python train.py --experts_per_token=1 --widths=[64, 128, 256, 512] --num_labels=9 --ema_decay=0.995
Rows from block 5 of a small multi-label image tagger, named by matrix and row number. Rows with one number within an expert belong to one neuron, the router's apart. Each number is 128 + 32 x the weight over its row's rms, rounded and kept within 0 to 255. All counts start at 0. Numbers have three digits each. After the name is the row's rms in percent of the matrix's.
After each expert's rows are labels from the 100 images, of 14976, where the router gives the expert most weight on average: "responds to" is what is common among them. Only what is clearly more common there than usual is listed. The data: Sentinel-2 satellite tiles (TerraMesh). In brackets: how many of the 100.
# router: router (model.blocks.5.mlp.router.weight, 8x256, trained with AdamW), inputs 0-63
# up: expert up (model.blocks.5.mlp.up, 8x256x256), inputs 0-63
# down: expert down (model.blocks.5.mlp.down, 8x256x256, transposed), outputs 0-63

# expert 1
router.1 105:049111174135094130145127151182114118130124158162143116130140196161126224165120145098133180093159150164103081130146156102161185156134156084040126167129158087142098090118135147112107136138067132
up.0 063:165162149150156170133060106116109084105133098132152107134097103136147175143146139114096183120156065151145122145146076122129189092166123088093109085094106160119135155114135140110115179139120129
down.0 066:069163140140095172121088148149135133161121117182173135181143134106148051129139183165160085159090146144164137141139088158167163181139120160091107108178076152101108139134149101070183136088120118
up.1 049:166148177148190149145065135076114134096187103129120197122113151143135153170111134131100153151171077101083188108087171171088136123157135168120101111139130072100046107131107167083116085128146117
down.1 055:124153135137103145147154098150103084127140175137117149174120136120111204156153148131156141185171133114173180105145062127165165127170076136161176155136086115144121131128120135114121105161078175
up.2 108:089113098149128051204185171100136136068129058130175123089124090123129204171094131113186139136117163186091126169166157125153107138144144108145147089219090136142126133108088132136138149124188121
down.2 107:093234182085146134116167169141113133131107113186094151165136110127149077112097124087203088127128147121096132116135131117151139124102169117146172134102111150180095162085116107121080123118141136
up.3 101:114088108139108181192108096115123080144142076137091098175152167104139101127114104080119126062154123134162093108135145163192151133152081173153084164123126159157115147194052148120067115130149101
down.3 102:165168119119116127137151145146157081138084104087107187154123157143111222124187093167132176137108126136119104156136160137046068075145102114157163197143167122136078101165145068187151075109162158
up.4 100:113124098049124140092118170107066138113116077099078123086142134146126134084050117112142166149102156150160147122131129052170120163133150193162166107051181074163091121130131117147124082023183137
down.4 112:146093150190051147117112171171052173176175142127097060112139159092140131155115119116136074174092090106166147096126100149169061126157161105130207100132126130128115134169123119136143172095115118
up.5 091:140102095160155150151120087149169153134092085151080100174107137138074091136166150113130165125153099090166135114115128110107118112150118076167094076153134098103118140085147102174127133056162060
down.5 093:077139162094151155127105109151116103190120144170115156101224066093076162126154146145098108159094088125112103159137136187096115090134093144114112183083139132132167133144128100128137126135135148
up.6 101:118160107139156101154132120163049124159083104133152168143153099146052157134069142080154141131207121124196130172124147130116112113130138088131085166117124152122149139130076142103104144077150070
down.6 108:163151076088150093114220098131159162138108098148134109118091123139162137098142111151063110077142087135182144095180162152085164145077160105101119154095154130109197108098131121136175062091132163
up.7 131:083116131086104113157118170153086151157099083143171084189101131086099079133097144143104126132151083123143166142146141101101099142091088084118173150120127103155142230146125122142175140093143097
down.7 129:087133105078083140111142107168134132142164163142120145134113057092125141079108134126138147129144088112132169105157125158164109153090151141132149159121143129098142123066147139164127179159084138
up.8 094:164097059127177093085120065182077065120133173123098113114108135101118164127123123154124186140081096116131094059113140099190156156145159087142138164150093126115135121156129147172099153089159156
down.8 094:143120125169102139136190159149126110044085133106120088116138088162202097127127158129160144145069117148134134232155140178145023105168133140150138146220149156180103057126151159181171162112165110
up.9 138:119158093118141145068093106149122043135078154124132065090129138072092101128167128087094154161096161137086135153175125168151086167145064200116145163172120165107104112108076103138155101092156169
down.9 123:112156104127121176120074130103112133121150146161152112112141187100134113106140193112134120109153124138115167168121130084225091133103030119114061200092152138090083150149133150132160145091144126
up.10 085:092123115146104165122132116139167144098108183174158130125115116086120092111192094130082162150163088130083112171096155150109136116131162097131151135075139213132103145083178113076147174146126093
down.10 089:044091132114179087132189083131085152135145117111130110099176185113127110138087146068139142149140068099091128117093121052134179154088092145094113105056113135147150160124158183076073141139135138
up.11 122:136084074145119121139149149063074099132184129100100112132148097149124060172134101128073115136105126151130084171134137081135080108128118162128103138109115129171156098112119172117141139093087136
down.11 105:106093118181130146122143146155162114132126173110087130111125121108041126096144126138095167140111125152102130174131115147119118128183095152086078154132153158138073153132137128106160069144087147
up.12 084:128143138176119131143161117120135111151142102181175130096171158152132099134144089057086156136107134128139095087094102165168118179113093092123112165179101148139160136097181175167166177138080146
down.12 087:139201075173098122143106121149170120127172159097128092152167129128127050114018140175103096157099189150112143109102121105087090178130194116153149213148117124170177108127117134188082140120143120
responds to: water (89); main land cover: water (87)

# expert 7
router.7 104:189088183112199067111169215158101089128109160163135081174166065113118128085158093130099139138174086107129145127194082100112120141165130129129105131164067118085103147044186077111117096128130121
up.0 106:103117075105144107089150057117119101102119130101104127101113122129102148067090125193132106061106156161149069157106153133062191085133131151146116087120148183145178134074170112166181090105156170
down.0 099:153099141161099102137091179124178190135114150097189080143120132135100113122159143126140196123081147138121100121151138153115191130168088143107117172095114128123140139158134167142120037149127177
up.1 075:095109173153104096129083162132170189137077163178118157099140092104129159190107101131192127110115031105139105105114107142126133096139067124207138116114134126107102117124121154114157133109096108
down.1 069:123109155164076127144175104154095055100160158127098149119133070155074168112131138135118115119144109125163121101155173121122110106126142091165056114163095142135115156083138082113093120197182072
up.2 069:159113137122089130153078074036178106152136092193085131130029111109129147177121114155124190138130120168131108139114103167086130114125092157134140138149147114088117093149105126148155126110199133
down.2 070:126169172163208121139148136116089082114122099168155095104092162136045124077102109133118135146133161135117099103176127116097153138117131129089090104103135171142176076139142147210143065109154193
up.3 127:108114134122144148008098129137121117102051155091165112137133099129100147090065135100037146137104150144084158139166088175099065077123107160110073124185095169158101115124146153148168093103143183
down.3 120:097142139079091206136111161161083137133143131189094075108142220135079128149174164117062153045123128131102099116139137177206095156122112095107092145156130135112108135164137165165080125123098119
up.4 116:142095218116079127141099093151167105127224088117142159137088129128195114107132135144135110056141147090150157162146106133120163079173116100118131176100122167112170127134118193136116132059174153
down.4 111:039143149142090151132126109133142131127096080066089138142131133071090160173112105144126161119141107133132125138163183113127141152151181184141152073118138104166067064129133123117141130114162127
up.5 129:088071143089141141194159183084114121087160178154096146125119088141134134121082094113083171110106163109044108124168144143159134129153192123086128126156141085098163158091131130183168144155213080
down.5 127:143136153178185126133105090111184097109120135055171138139119185143110134089094129119140099189187105134130139139124149181072138198147149120086094063103091128123138151112140147103084045208135093
up.6 112:124156116110099106075097103133166177135104075147139109130145115131088151058109158088124158087175135142117149105078123089125141104079108103092113131093108152100155127051110114134099106139126117
down.6 113:139089117164087158135093118160140149148157155150112103149133057180112139088151074120113137146081124105172127162103130109219133124093126135105150111108087150126172175146142131202133131234117166
up.7 116:151149132135096125110071110093094098193151132098159149126096093153123118166130106095136098078093157144116111116160128157194092061153132168197137140129129118108126122124072151153138120074162112
down.7 118:099149111083149089116136105134138116159122194083146077097153055120156083092093090119086126130121140130129119165150183148071121105152160174123138182155111140151132160138143119151099156171156107
up.8 096:129051151074109112151106096128079110144077104131147166163125066133142215143155158081189096077094061107089111130116178143137151107128101109096107085070158076111111133129124106145158192081110122
down.8 098:160145088140182170109057171096175133141159159151064080023107103082072124110064112143166153178180190126126107113133158153177114155154104154158161122137159140133147112133119132122066147135142126
up.9 047:148115138192155127188150119137096078172099166139134106132172121076115101112150086080143157084183153158109155084127109114174136093153121110110127112242144167128150143084146133063162161159113112
down.9 050:149153113104142104132127099065115126080183167130172113180138141131130162113124119104150067120090104107136099118158126100078074090197131132066129114064160138123152054145122180088083135179118115
up.10 094:153144065150133142118089116129156087140074158134132181161105139089174086064148174142126144098132056116100130102136157105119137120191042146128093103133095123120142075187161113065134149137070150
down.10 099:066135126124171168129093084108108129136159146081090039164140129148087152127132133168160095094101095123127149126126134140196104124123154124163146154079138140119130078142116116198154134202138127
up.11 098:131154114125171120085188108081134071131157125151119152139101129138133139132144129151097097081136125168167133133095095113088085108153172111192144145136084126057118101156079116136121155107129146
down.11 104:129177129116132137127156127156048102097110158200089158127167096062170150048148112128104117118090145105119153116107182121145107156102129171116222151119159118109158104117135077117181145084153126
up.12 102:122129135112160124171062113134139161114149129152114118101106157190121140157120109149124183113141120126076123129106152132092173105135122124225171133132131099146125182143147160184118137110134084
down.12 105:184190095162137100099106060148133123141130123113115127141146094056070157134136114151172055117104125153155101112125151150131200059138091163064158136166155127101144115217098125113059140127150165
responds to: clouds (77); main land cover: clouds (52); main land cover: water (28)

# expert 3
router.3 111:122133086097159176117155065101089113064186099131123121079121132129170085142159080148146117095095136112157142105117121160136072100149156128140111105087174144183151102107143128159160139092195147
up.0 098:118149108136129177109071137142107128173124174114112115098117128073059102141117108062127107141123148127126124128158144077130145120143085198146112092123133165185167201139165099116107127134126158
down.0 103:115095136152059056138099128154095204075131135046161148148131187097128148140152155106068192129123151151132093123103107091097116160128190094138098146077123155146145129130084089184103072146092117
up.1 107:110124173132100103159144161104132094080163114105159136053171167101124141102125189140120073096165105133165130109205159123123128183166162104173120173061155088132115220233114134172140144190103115
down.1 097:184107173144173154116124103104101117122147178124120137085155172160141168184141136127064111130133090095122091107165126081189120117156111027082150169088152137124160101149183097155112138108110095
up.2 104:090115156162118093152071109164145145077179122055160145149116058121151128181095120101098138102127132115154175149134092190154151123195134083123155119117178128138106161142121119126131098146139117
down.2 101:154077143115152208121074189138116122080156120126096164089154159155140113140164165147146089148174127152121097092116116195122181176133177131081075148073105164108082093168159136137164153150120096
up.3 107:073165123101110126125084087138081131125149146123158119153082096132126161079117147132164152097173134168138098134114133131119098121093076128096091195181121167183165118076155093186148100095103106
down.3 106:158079163118106145121162122119110119134128191134123081167149116107157097134201084152097175127167166107167093146158132128189151148111174137137106122118086123113161089173142148145098173155101120
up.4 059:098096109177073110146167088148128128125118113103180101112166145090197062109149076150099103119129182111106110117115193172132116083092108153154160133143081110145139177095123069117196126127114092
down.4 057:157078149141132168145115089079135091120185088159164100134148116153112136106097131094145153153162134117128122144152097073103108091119088111145099039112191132123109068129105143172090134165157171
up.5 109:100071106134122133156088139079168084154147090092137109146113174143110177118165184139161120080075098138122118117105102132137097133153218176080147095123153151123147124131175230127141128154126113
down.5 109:110169119139077094136115101139052192164110161140179121103108126149031142190085139155147107141106108119126087152164181145146144176127039070112142142144081125158138141157124080142098148138106149
up.6 098:112044126212114135136098072097110129115102107149119140124107140136107161114126152186085152072110120158089159049164181182120138116105104159117122133165140088121144120147133074135138112120084162
down.6 096:083134169077154143131126146157143083165148155091191081162145127167079103145120116159118082169193086170125110168125141165106122168142178100080127061102170147179145152114104167164115124126111117
up.7 103:142123098129109155072168169131136140066082110163192162099136161096156118137044156130119081136080113156111063076120095146090180133114123099119085077165162125127129122119144190126155164177152186
down.7 108:153201112062172095142168143178115108133108109196143069111186104123139109124131107119134122132131136147099138165172117105163147116149098105161108077165112133100138112128104134121178166130112101
up.8 107:110175107128109165153118115157118106163125143117186031057106143179164143075137078125127158154088133121123194129138169087151082119088101162151120075117090107140094126178095131210077147194083128
down.8 104:081089109088093136139099125131131134096158135093144156137105138069088121116107200154089176076118142141115085144138100152142108106160167145140144118120153105070133104138138074109134170118157083
up.9 111:122051180107113125102103087091155104122100137175100059068112119124132126085078151140165130101088125109107113148138112135129130100051160129080178094126144136095191165135106183098106127130167133
down.9 112:164154141116115078130121112152113176105123153079056183147164152202061126105136119133093160163113103102110099136084099079121141049180146024100095163171095129085160149141104122128182137070136157
up.10 088:102073111135154117145128163095106155120206177118139153126145079117115154140170103114136148144210126148138125175169131092096154081119093176126127188168173174101157164167122146135120153134170146
down.10 090:117131179077101119141099142096118151205075092099141075090205177135099114150122109134151084170127134124145103129133149125094223102112162145105169154112121134129100138168131097132158140117126163
up.11 091:109102119102076174134099113144134123127142179102112174197151126148119061113148110112139146186093098135113080157126068156104165130109155099199117120102102083143107137127089159138131152093165154
down.11 099:195126113189096165121207133167147168149099105150135103118126141174140105147137147189114145131080102110154178085094120145151169095180157145108149107118022107069093120129145176091183137108183120
up.12 104:086110144089104129168094117138109210137120114140106148111128129096115139140152156149128124129138117159082100124123131156092118133086100095162136091111139119145164162078121127124113130144089165
down.12 105:176112096091141163121159095148196050145135112204159084066146064111101112134144228055164115090136165138152137136123119152140164133077094144103134116120170145097087167135162134152140114076149077
responds to: bare ground (71); main land cover: bare ground (44)

# expert 0
router.0 108:077177089137066172116115121179132121133179152142070116068115072086093113156090123109140129142116168167075149122129130071102176106175121165114118159117128148146088099175115128089144159104100079
up.0 103:149133106089115079193111125153139107062126129103103116177134173109099061148134118139127085123100204157101155144122122109138131077115083150111128112152126089157069160117143146109068133104159148
down.0 106:115105138148051141109138060120130126059163180184152111115150127161120130097169125151139139084123142154110122220145128131151151162149125167129154143121114119173149094191130112149127105114135147
up.1 120:084166121102122170115116151185108136160190109131174140159113155142114107130125130119165065085175163198116153127118113077160109131118229132117079163111140074116074122163129145112169127107106141
down.1 119:129137127173106192151114152114151102164124152139157137101060011150182137140149077133151166086119154093126056105128152091151111150089097112142083127144109136120116172122134158153052152053055118
up.2 103:107112127121166134133123128090105113098154123063163142164096107149040108121162093155063094146087069111125106098106114114093137128137066148173051125108147101136145120128109174073125138070086107
down.2 098:117071087088099083129119124080110127190131154209171139118121148131189154109170119114161114107187119122161119092207056168118102073156132144072126168159092142177126097144124113151149125123142140
up.3 078:137170163121151136092132131129139110112088145153113134148099198130064158141135115125164117151134078145134092102041090122108186111132173099191147118101157153144081124131116132081147159157112178
down.3 073:182162126122143172122171120137115116135114155132136104137136153123167159088130101123123174138124032137121116173163133112084126142126183111127092146077072134145131138127144184137182181144110165
up.4 108:168132094136138087153174080100142122176104130137145111169112173161156103104170094164086134125156155181158182111111126149145174133130154142124157167071130136125139093108191117165184121096101158
down.4 109:113081144108083059119110098124111187102138108098099175105141106153141121120155071133170100086158148113147115178150099102156159099071098152103084126061124148189111158115110134092139150104123139
up.5 107:159175140088169213117177172174101177134087134172092091111133113126167141162176166140151175132142157153119168129171134122116124153140099202098097154082134053132119139089178152194182141112099121
down.5 113:110086188130108141149138103104096050159136175067093145225118119131165109154124057083159157151115193122139131117151093148131144152121095144174124132202116133151059168156136154102118149109176141
up.6 110:094198078090114144120142075131103086136176112151110107144138153157132099116133102116087079123139157132150130124089154106119063161137096131145188076153144163162144091209105222103075131158128079
down.6 110:126135137178119124175183119080155133116096150130086118138140146114220126071118139079149110067146142125163112146114085100087181119139118154151085091077094118085173129059144120102068122124120133
up.7 084:147100092191169113149155122140076168143096103122173134176147105161200122115097106106110144159151118164111113108144197126119082108101157105130139093175123131108125126203121111171146157140128075
down.7 079:101133172061106168122156160101155068133128091118135181151116136083106113124194161085143111172125193118168065177144122113085174171139148142164152161138116113146117085127127116108137151147102133
up.8 094:112135171115167123135089156198142141156101166184150135145111145146137122139091152117115160101197130120153203142140179149053118118134077129123114085123150152083078059118114150194135113113102187
down.8 084:081126121183082104106128145121131035037092129116161032152138159105145101148139134140101106119151117116146052141133157099162120089152128110147102138150113109104114187134154107123053156079132173
up.9 086:109125202112153131166165069145104141127109134049106136139140130146117128073074091065118084111105172224167089188146155109080135114094153148078131126093108171123123198102142179104106127195144102
down.9 086:157101119157111134132115125129151160163106067164167149147078183148075150075111121122148125127071140097117121082143124133129124125142188171138094130144136136144111137125115121135127120167109109
up.10 112:164105133175080119119176188141109127122183134134134076174179145145107048130150063120138142102085128104171126180079103105107135121143082183109138147139168113139104145123147204111147142118127092
down.10 115:108122147136045180127124142215158110192080163111157119195146145102121146131134147131112109097146169115128064129150060136056147077169058045094176126152127111120125128177109128121100147110079122
up.11 109:155120105145098167145187096153128149157173126137115042179157064140177098105123181169088123136143173151144114139094079109128137160082114135166098113145153077120135136137116143102140136122097171
down.11 103:060157146167155084153110138085152107119117151134169185103066142140074078136136095104117124125115174089137147100152081105103091108124108159105114158161086167131166157162117179123113180170167108
up.12 116:089133132063125112099140154178105105131098092172087129082154124108144129121163167098179137137096191161153114156116162118108146159148051141106164145104105146126155148072163084085096144214084079
down.12 114:089152118133133129170126160119144091160112140165167065129086133095119137147084153103074169104140067128139164097090084091192154116112199159111104124140117122119088115116149145131089151110145181
responds to: trees (97); main land cover: trees (66)

# expert 4
router.4 099:162138058118125183108096115078121145090124088115138152152071114152129075154140183121123096157081161057150125129091126139073123110095061133146136084126165120109118116131154136109122114110117140
up.0 106:117098153125092169098115065142053037137156141090136107118099104124108077112166123130059166099157184166092128082145117122141139073133077141096134104098111096143099157127049233146165153109116089
down.0 105:171215091102158131146127114098119175125142108036098144231157149144127128101111165140138129118131121142154179132147122138130180112070161081156182144157082124117110114164106106116174101073139119
up.1 110:201141166089192144141086157116142121093075108106165091091116105129097159114079085184149132139133120134100082074184148158142100092108106090104098154207142110117089160150174183109100121107144125
down.1 118:086138168145159109121105124107107152063182140171153106112174111122144141118140136131109136126141124133145136126121122144089118201151091017106183034128097132098141114180151128100154142157112081
up.2 079:118129144111133087120110147087151184145163140146099104173129146094151165151114069129135052109110115139124118138092133199045137143078143096156134098087141088134181105074053094068104171145135159
down.2 080:127154204109127146145169079091112155114089103129108095135158092110117099104156099101094069161168161113119197160161139162121110124067069060150109134173140144045114122134164130114078128178186136
up.3 092:105117141129134142116122107120184123128122119199101121130142148108093137096151136131143199143157158147127123139122198098118086165099203129127111138068153103192150140112125135180140149154139125
down.3 098:116113165126119132130114117096104091131147130089120078163157150143134185146148109129119103129181154133157160143086074147047075174128099142128175128091153120137190138191107127101169181099118150
up.4 100:120109091145129169131120132113144135174146089142140101177091110086147163084080144139134068127115144173080116154137117104114131144147128122071205090103134146092147027154098144056134114146170101
down.4 099:128112138107110109133133091112115122146099084085143159104130119154128139143135133110124158118154126126146063137151141129103142046171095130218145143097170149087132109103137115073138132121125176
up.5 100:059082131130193093144162080147167155154098127170159118127147083090068124093118087135170070188120132165148080132119095108159169109111145102087104147138147125057161099144108130131081075080099110
down.5 099:079097175144126117124157080149100140124134092096146148081202103155196084113136129137191211105098092143139156097099064177219138130192123175192132100121083121155105163136145158101073125110132121
up.6 101:130141085164135133113142151117149102174157130152147121139157106175140077148175099134154119139084140078130110116127131106098136100140098090073175163127076115106080100094120113091088085130185108
down.6 101:134100162171187145136201143103090097133070094112128141139126056092159189064119127086113135150116114159151140131144140144114147091147122011153143120107167115165138108092153117116114092132107113
up.7 068:068049120124116098103098088182150078169144149116164141136115131059080151110117133131074136137081180119161126037147100176184158170188107107158186148182161170098114157103120086161104116077121094
down.7 066:186125087065138161131076155093083166153203164177139075115103131122192126129092123154130168139148113154103144156095158100131041107117120083061149177131194115193069138099150114138155160106126121
up.8 059:128098171092083126162144136142159058135150192105085133140134129161095117091123098100133097155087116130131076162172160077192137085097108151115140141135133117091093089124110102162136120125187179
down.8 061:069179172119139146113103128188144131098121187128108127156165122129128153133161095126130186167152172106128186061062138121127181098091156073144130138081126180105099098134146149158106078162094089
up.9 085:080142173104161190079045152102123198121119092113186098114156148139109069127069188071095094089177172167109087161076134182115136117162151149083077166182135135137145059097106152154159137103062128
down.9 084:133067092141117120123177110160152149083119159112125136206184111087105133168150129076215152097071085116125152127172163145104057139077146089087186194098120142124174163148175145101070108184102140
up.10 111:142152107200165127140117113063123122119132116090103165096190129137178134144146136102108112110123108154144110077132128130125134089151213146145112107101119088131170118107157040226074140142099146
down.10 113:114129172161107076134131141179083107074130065150150152124098131103144169133142170137200126165121099128140147108120111171122104134116125129163175097092156165168146146123151128085116104119076155
up.11 101:156096185125181066208118132116102090131155102094195159120131083112103079153123135127096126164134161152173106086064148104128086141096161166134110155166117069182118143173138119131116087079124177
down.11 101:151119075141144209121121086129140107138126161121102099143171171126120093138201119100167165110132153116120133110063096152164099129157142152138140117112134114145085125147133204117143151125120084
up.12 114:170142091063144120100165131098124132142139098121089113164129136076157124121128088159150112057172087152184120111091174111142171175114115101141129093095180047156147146131095145093138139143120124
down.12 110:123147096152135134114113110119096065205168178185139120166194140176146127093093110103120072138071185148095113171157087137103116112102092136068116185138080105100100115172124070108158106128133105
responds to: main land cover: rangeland (59); main land cover: bare ground (26)

# expert 6
router.6 094:126117107120122095172137108113153156136118118084166181103096121096119143186111163144149144153180182156164127119163129161146097115129132172121159199133160218109117175156135123154144112151082094
up.0 131:177144206074139107099121137145137073146118125167167076107151107103104096137112116108140134118074092189138100133178066105114111128132131165109118118131174104149124166222070075093091104132110154
down.0 127:068060129146127047124179152102110146117140115084104153110159146097173090116136123143068156121130123125130091142114144150157161098210178083092113167153141118136159123100125125139133059142133097
up.1 047:124153120139096132111187119124102176142127118167094106139103127120157170081102096125197130108094105092178150153148196116147196115152113141117149155138137123089146117123133105106150097117113135
down.1 048:130173111206170153151067146109169100197102075147119185066145084131179118106102112139160140130119130119126137134133143165162130109134139076030146155138136135113172114160121115134057135177112112
up.2 142:165158101123133157133163126190125087143126143111121158110174155128067108148147146101163133143080143099133125125163149096161139176066197193125112104140161152166083222127122105095167149123083150
down.2 138:148161142141147120121140095086138088111112184173097066115131059084166131157151123141126122084128132123099119145136123116078144116085201036091145156092138122146158107112131120215119129211114130
up.3 126:171157174126085132119093055074094122132151102145151154092176124088137057130136114096108117113165115185121115127157205114174171081096143116153159099153105139148150124092148160122169134110097095
down.3 137:139109138147148102127149118129103111108103120099122051175181226101160175041132116140049111105104090139090108112167122149067066171126215125145091203169114125161136096144105106216054133144081146
up.4 059:098129097086058108113110102133150078139164150178095129134149159133133082131113095135156141144141109137134145061095138103153124093108084142116131150132109150111105107141154127095125143144018103
down.4 057:108169103061118132142175140154109117191121091150083132151130159099128129119117183130185095125114089143141124125187111101110105152131062190133082116080154138090099135109140108147128179174149147
up.5 111:068079163139147108081181205163057156170122119066090119149139121153155189094098100158095149132177108117124111179150183188096099163129074114083120091147130128177173106141125145100174169142111159
down.5 112:179119094109126081137127111108193090133146134236171140129129163200112153101138109127157083086049224126115171110066086085214073113130174123149131075116134120154107141148115141152115102133148186
up.6 171:134129079117149094171179143118097127121134124124148142099133114054095069073106111116120139116172116123109111114202069136161102080209162171079101083136158130114089144145121147118105114179154142
down.6 163:194144146089108088128113171105112181127116162183094180182165148100227134081112126128090149112064135126114154134112129143102125140133229121167175170108139132101138098133122135143153191130121139
up.7 079:155123149104150195102059090129156095088109082123125119146138083094116129137109090165150155101137176195130144125120080114131119122097112101183181114161159112138123171092111083094153118062188208
down.7 084:031109100048145143148105090107163131144109124085100097201132168034111049131116159119093139149070162147125074182066154132184137117141110124143189102147109131153089142137115123124133167142153146
up.8 115:139138133150143153136122089163091149089105118097128090117109082108095110126072125115083176127139101080103095092216134087135123162086237099095138104111079087124177063106118214148164131093129120
down.8 130:135144145198119089135217146143179092153112162226117121114094116174130062096149116134107097101164116148125086092121121090139155130160122101108101097108170118122097109112136172183125130152137110
up.9 112:165155154118087096129191151118113152112151149104073159225143120154134058131108090086108113122100139148135134149102083095083110140109148126141102120138142069143059133096137131128124112129102077
down.9 114:179113137112138167131096144125115066174128113081123193130144182158087121129115156144195056146120139101113124158114115100162078157129138029150144171179126132090117144158124113128103072122120123
up.10 116:140183075088027137151082149152114124156169120160129142115128123138113063109089101144149070147123100159082114113113135139114119134098078166167127094171124119128080081131109150124100149078092079
down.10 119:115154131085175150126195148139138178214135172140111174128137137099111143113159134142094123151154127124108127169128122096145107134204176101209115092109174126115099105114121136086102069219139111
up.11 062:099117099148122137052092183059167150143084133096088109111120099055158082195121151118077130127069144126175111137140165103150146175112124155119094172096120086130089133171155140118153064133097082
down.11 071:139067172243135163132097158150076159040132152091093138125063121158129130173143116114168102174128119111166123077196175137123132089142122141086081112181104123089081133127140117131148106107192104
up.12 066:097163090115108131178137132215138136134158161176168116094127147120118142126126088095147138104164093144163148186091133165122208136086156037076148098152093143143204121126121154103114116140113104
down.12 060:135099112057144101125107159130075125101100090100143075149167150147178049106066141115155103106140154134125141107112165155072166104127129136092135096062120144098088129091140095120145122106134116
responds to: snow or ice (96); main land cover: snow or ice (95)

# expert 2
router.2 115:163179160150119121089111069099208133173079117062132131171124165174134115118114148124101133140132084155139119166098117157167084099059164135174167106151126117152163166139101125177098106157152145
up.0 100:103136110152140178127110175114153156134169199095125106103119148143160084121095163121126122119202156125163131105121192114111114134073138126160103087103125127161125065150065177127122087084099106
down.0 112:127092126045145145138162118168109122123125160080112145151155077080035095112145158150171186103147111136122103118137122141106085136125110173114157083093157128129146120152122144169140159106172130
up.1 102:145127107131114111101142113174090056111145093094081144154093121095076106154112161113158141109157144110116095108178146151137121157105117159083146089091143066105170102190050148161130145112130092
down.1 108:162172149079070121133118115176112122116137135127118161147160130180122145150182118077157139098144102149166137066172152138148110100145127102124125072163169134139162096132115103151108099180078117
up.2 102:097106171078116131151100122101169152187156120165159122133132170163198112133115112142160098091181086144099112135126065148149142167155118096136076119145107099149108128121115204119142206118090123
down.2 095:076170059134124146130093088076142120137108141190102068077121133173117101172177151063061125110144101158098128153164101145143077168113108137076135090125147146146163168099140090185083101120127150
up.3 103:142169173130092105140159128126062142075195194099122123114089124114119114152090112098102114129072137138132103094144123165153135149129165199174115160089130141135180166136184144109122139155119173
down.3 106:081136170170110128125140124149131084169171084125109099123168150129120168086088155135096173107128113127120097107139172088157125147065123061081173092104094116099143159132138120135173144165114127
up.4 105:122127167139166140138102129157133127126127123160150095131098158172088117086113171152122088156075152114135110138129106134154112157147093081158094170171136108159200199147145222201115173152082162
down.4 110:103121116159108114124115145054100181192119118113101177144185165124108144155137088114131134143165168132135129136125131151058084129147143109185109186155169145185063125124120131087148099107177158
up.5 088:094109171150168194177116123099153099142140186162112145134124082141153208121137134102103117079130114143139116154110182136156116124139141160095094134131188063137130153196124152106082161135110091
down.5 095:182146126140105104142140084106091164055099172096149161195132116149084151135147121158130135139093196169113116085100071143175169100168127134132154166065130120152103105119141137092145099140099176
up.6 103:130112132117149093141204120071108124113136118071125121073163023139130092129102179137145167114104134154112080111106134083133136138183103135133140118138138124109150172155207099141150134098135098
down.6 106:161155203110085188128093142142120127086137172162126088177102136105112073131097158145066062106112137100180096121133120093061157070070120109166089141121125116163159153092136133109067103100120125
up.7 102:138080163155116130153063152116111112120159118194145158145188156133122129167163163108100131085089192138091195166085143113182104162127181124112156206095137152069117128103152165146097116134108135
down.7 106:051159112194139091132151121104115137132149138104055150089146068101188126105121149098189097128169119106139104107129094127110207112177083118140168133154177144214121088151118153136107139138104115
up.8 107:156127149132071134081095109137185113119134162142083127091132123113122091126130125144149102121057155182131113144107137054165169076138136197162132122133189149144156166139186143082157117054172142
down.8 105:137133153133152166130145115107091145137097110090188060112108131086147049155138138115157136124125143126158126084143110079090118111070173102111191176131120106108103146116144139153194100091172119
up.9 076:196119106094074147117084138149157117106103153127125141115138129068145127143123118096136117088190116095174085074084112166120151111143100108136095075182136090156148141085168117149076067119140171
down.9 074:135077148136132097116148152124132115105115110140077048142134105126127079154114048071138096170075123140075161123130114156075076122113102141105183126107137120115130140166148134125150097110110088
up.10 106:182099103149113117136148141072130145158067121090103138124061145146123130165083154155192141071161098119087144088061061197080125162140157119054144125111122126104117155123093176148111105152126140
down.10 099:150086124119094148138125098083112139125096134122141186071231142110180153090130132101081156159124176106092172168088082121120158132161127132122100107100156112149058142140123107170146120150135139
up.11 101:116129192122155128131148117127100137162089141149131123104163105108147137091105136107142110119128097115135139100177126071185179048146186084117145137138171120117157113195123169101055137167103104
down.11 099:110085100183144094129144095138118097162073113124084165125111210130120216113089145132133140143126165081143107133127068139064096125149067040150160097064196141145108091106130134133159178100149146
up.12 090:127172113115098151096094104140138138141121104189112148165166135121109146094159135080109140109139091076162119102110156128141127169113115155175146140132063129088169078134145056081144180104111129
down.12 094:066128085120174193098104076125133182075136104113107143148181136164129103156160186110079153101088038097134082078129159148051143071104090106097033119091189125114106201139141146093132124190088108
responds to: snow or ice (97); main land cover: snow or ice (97)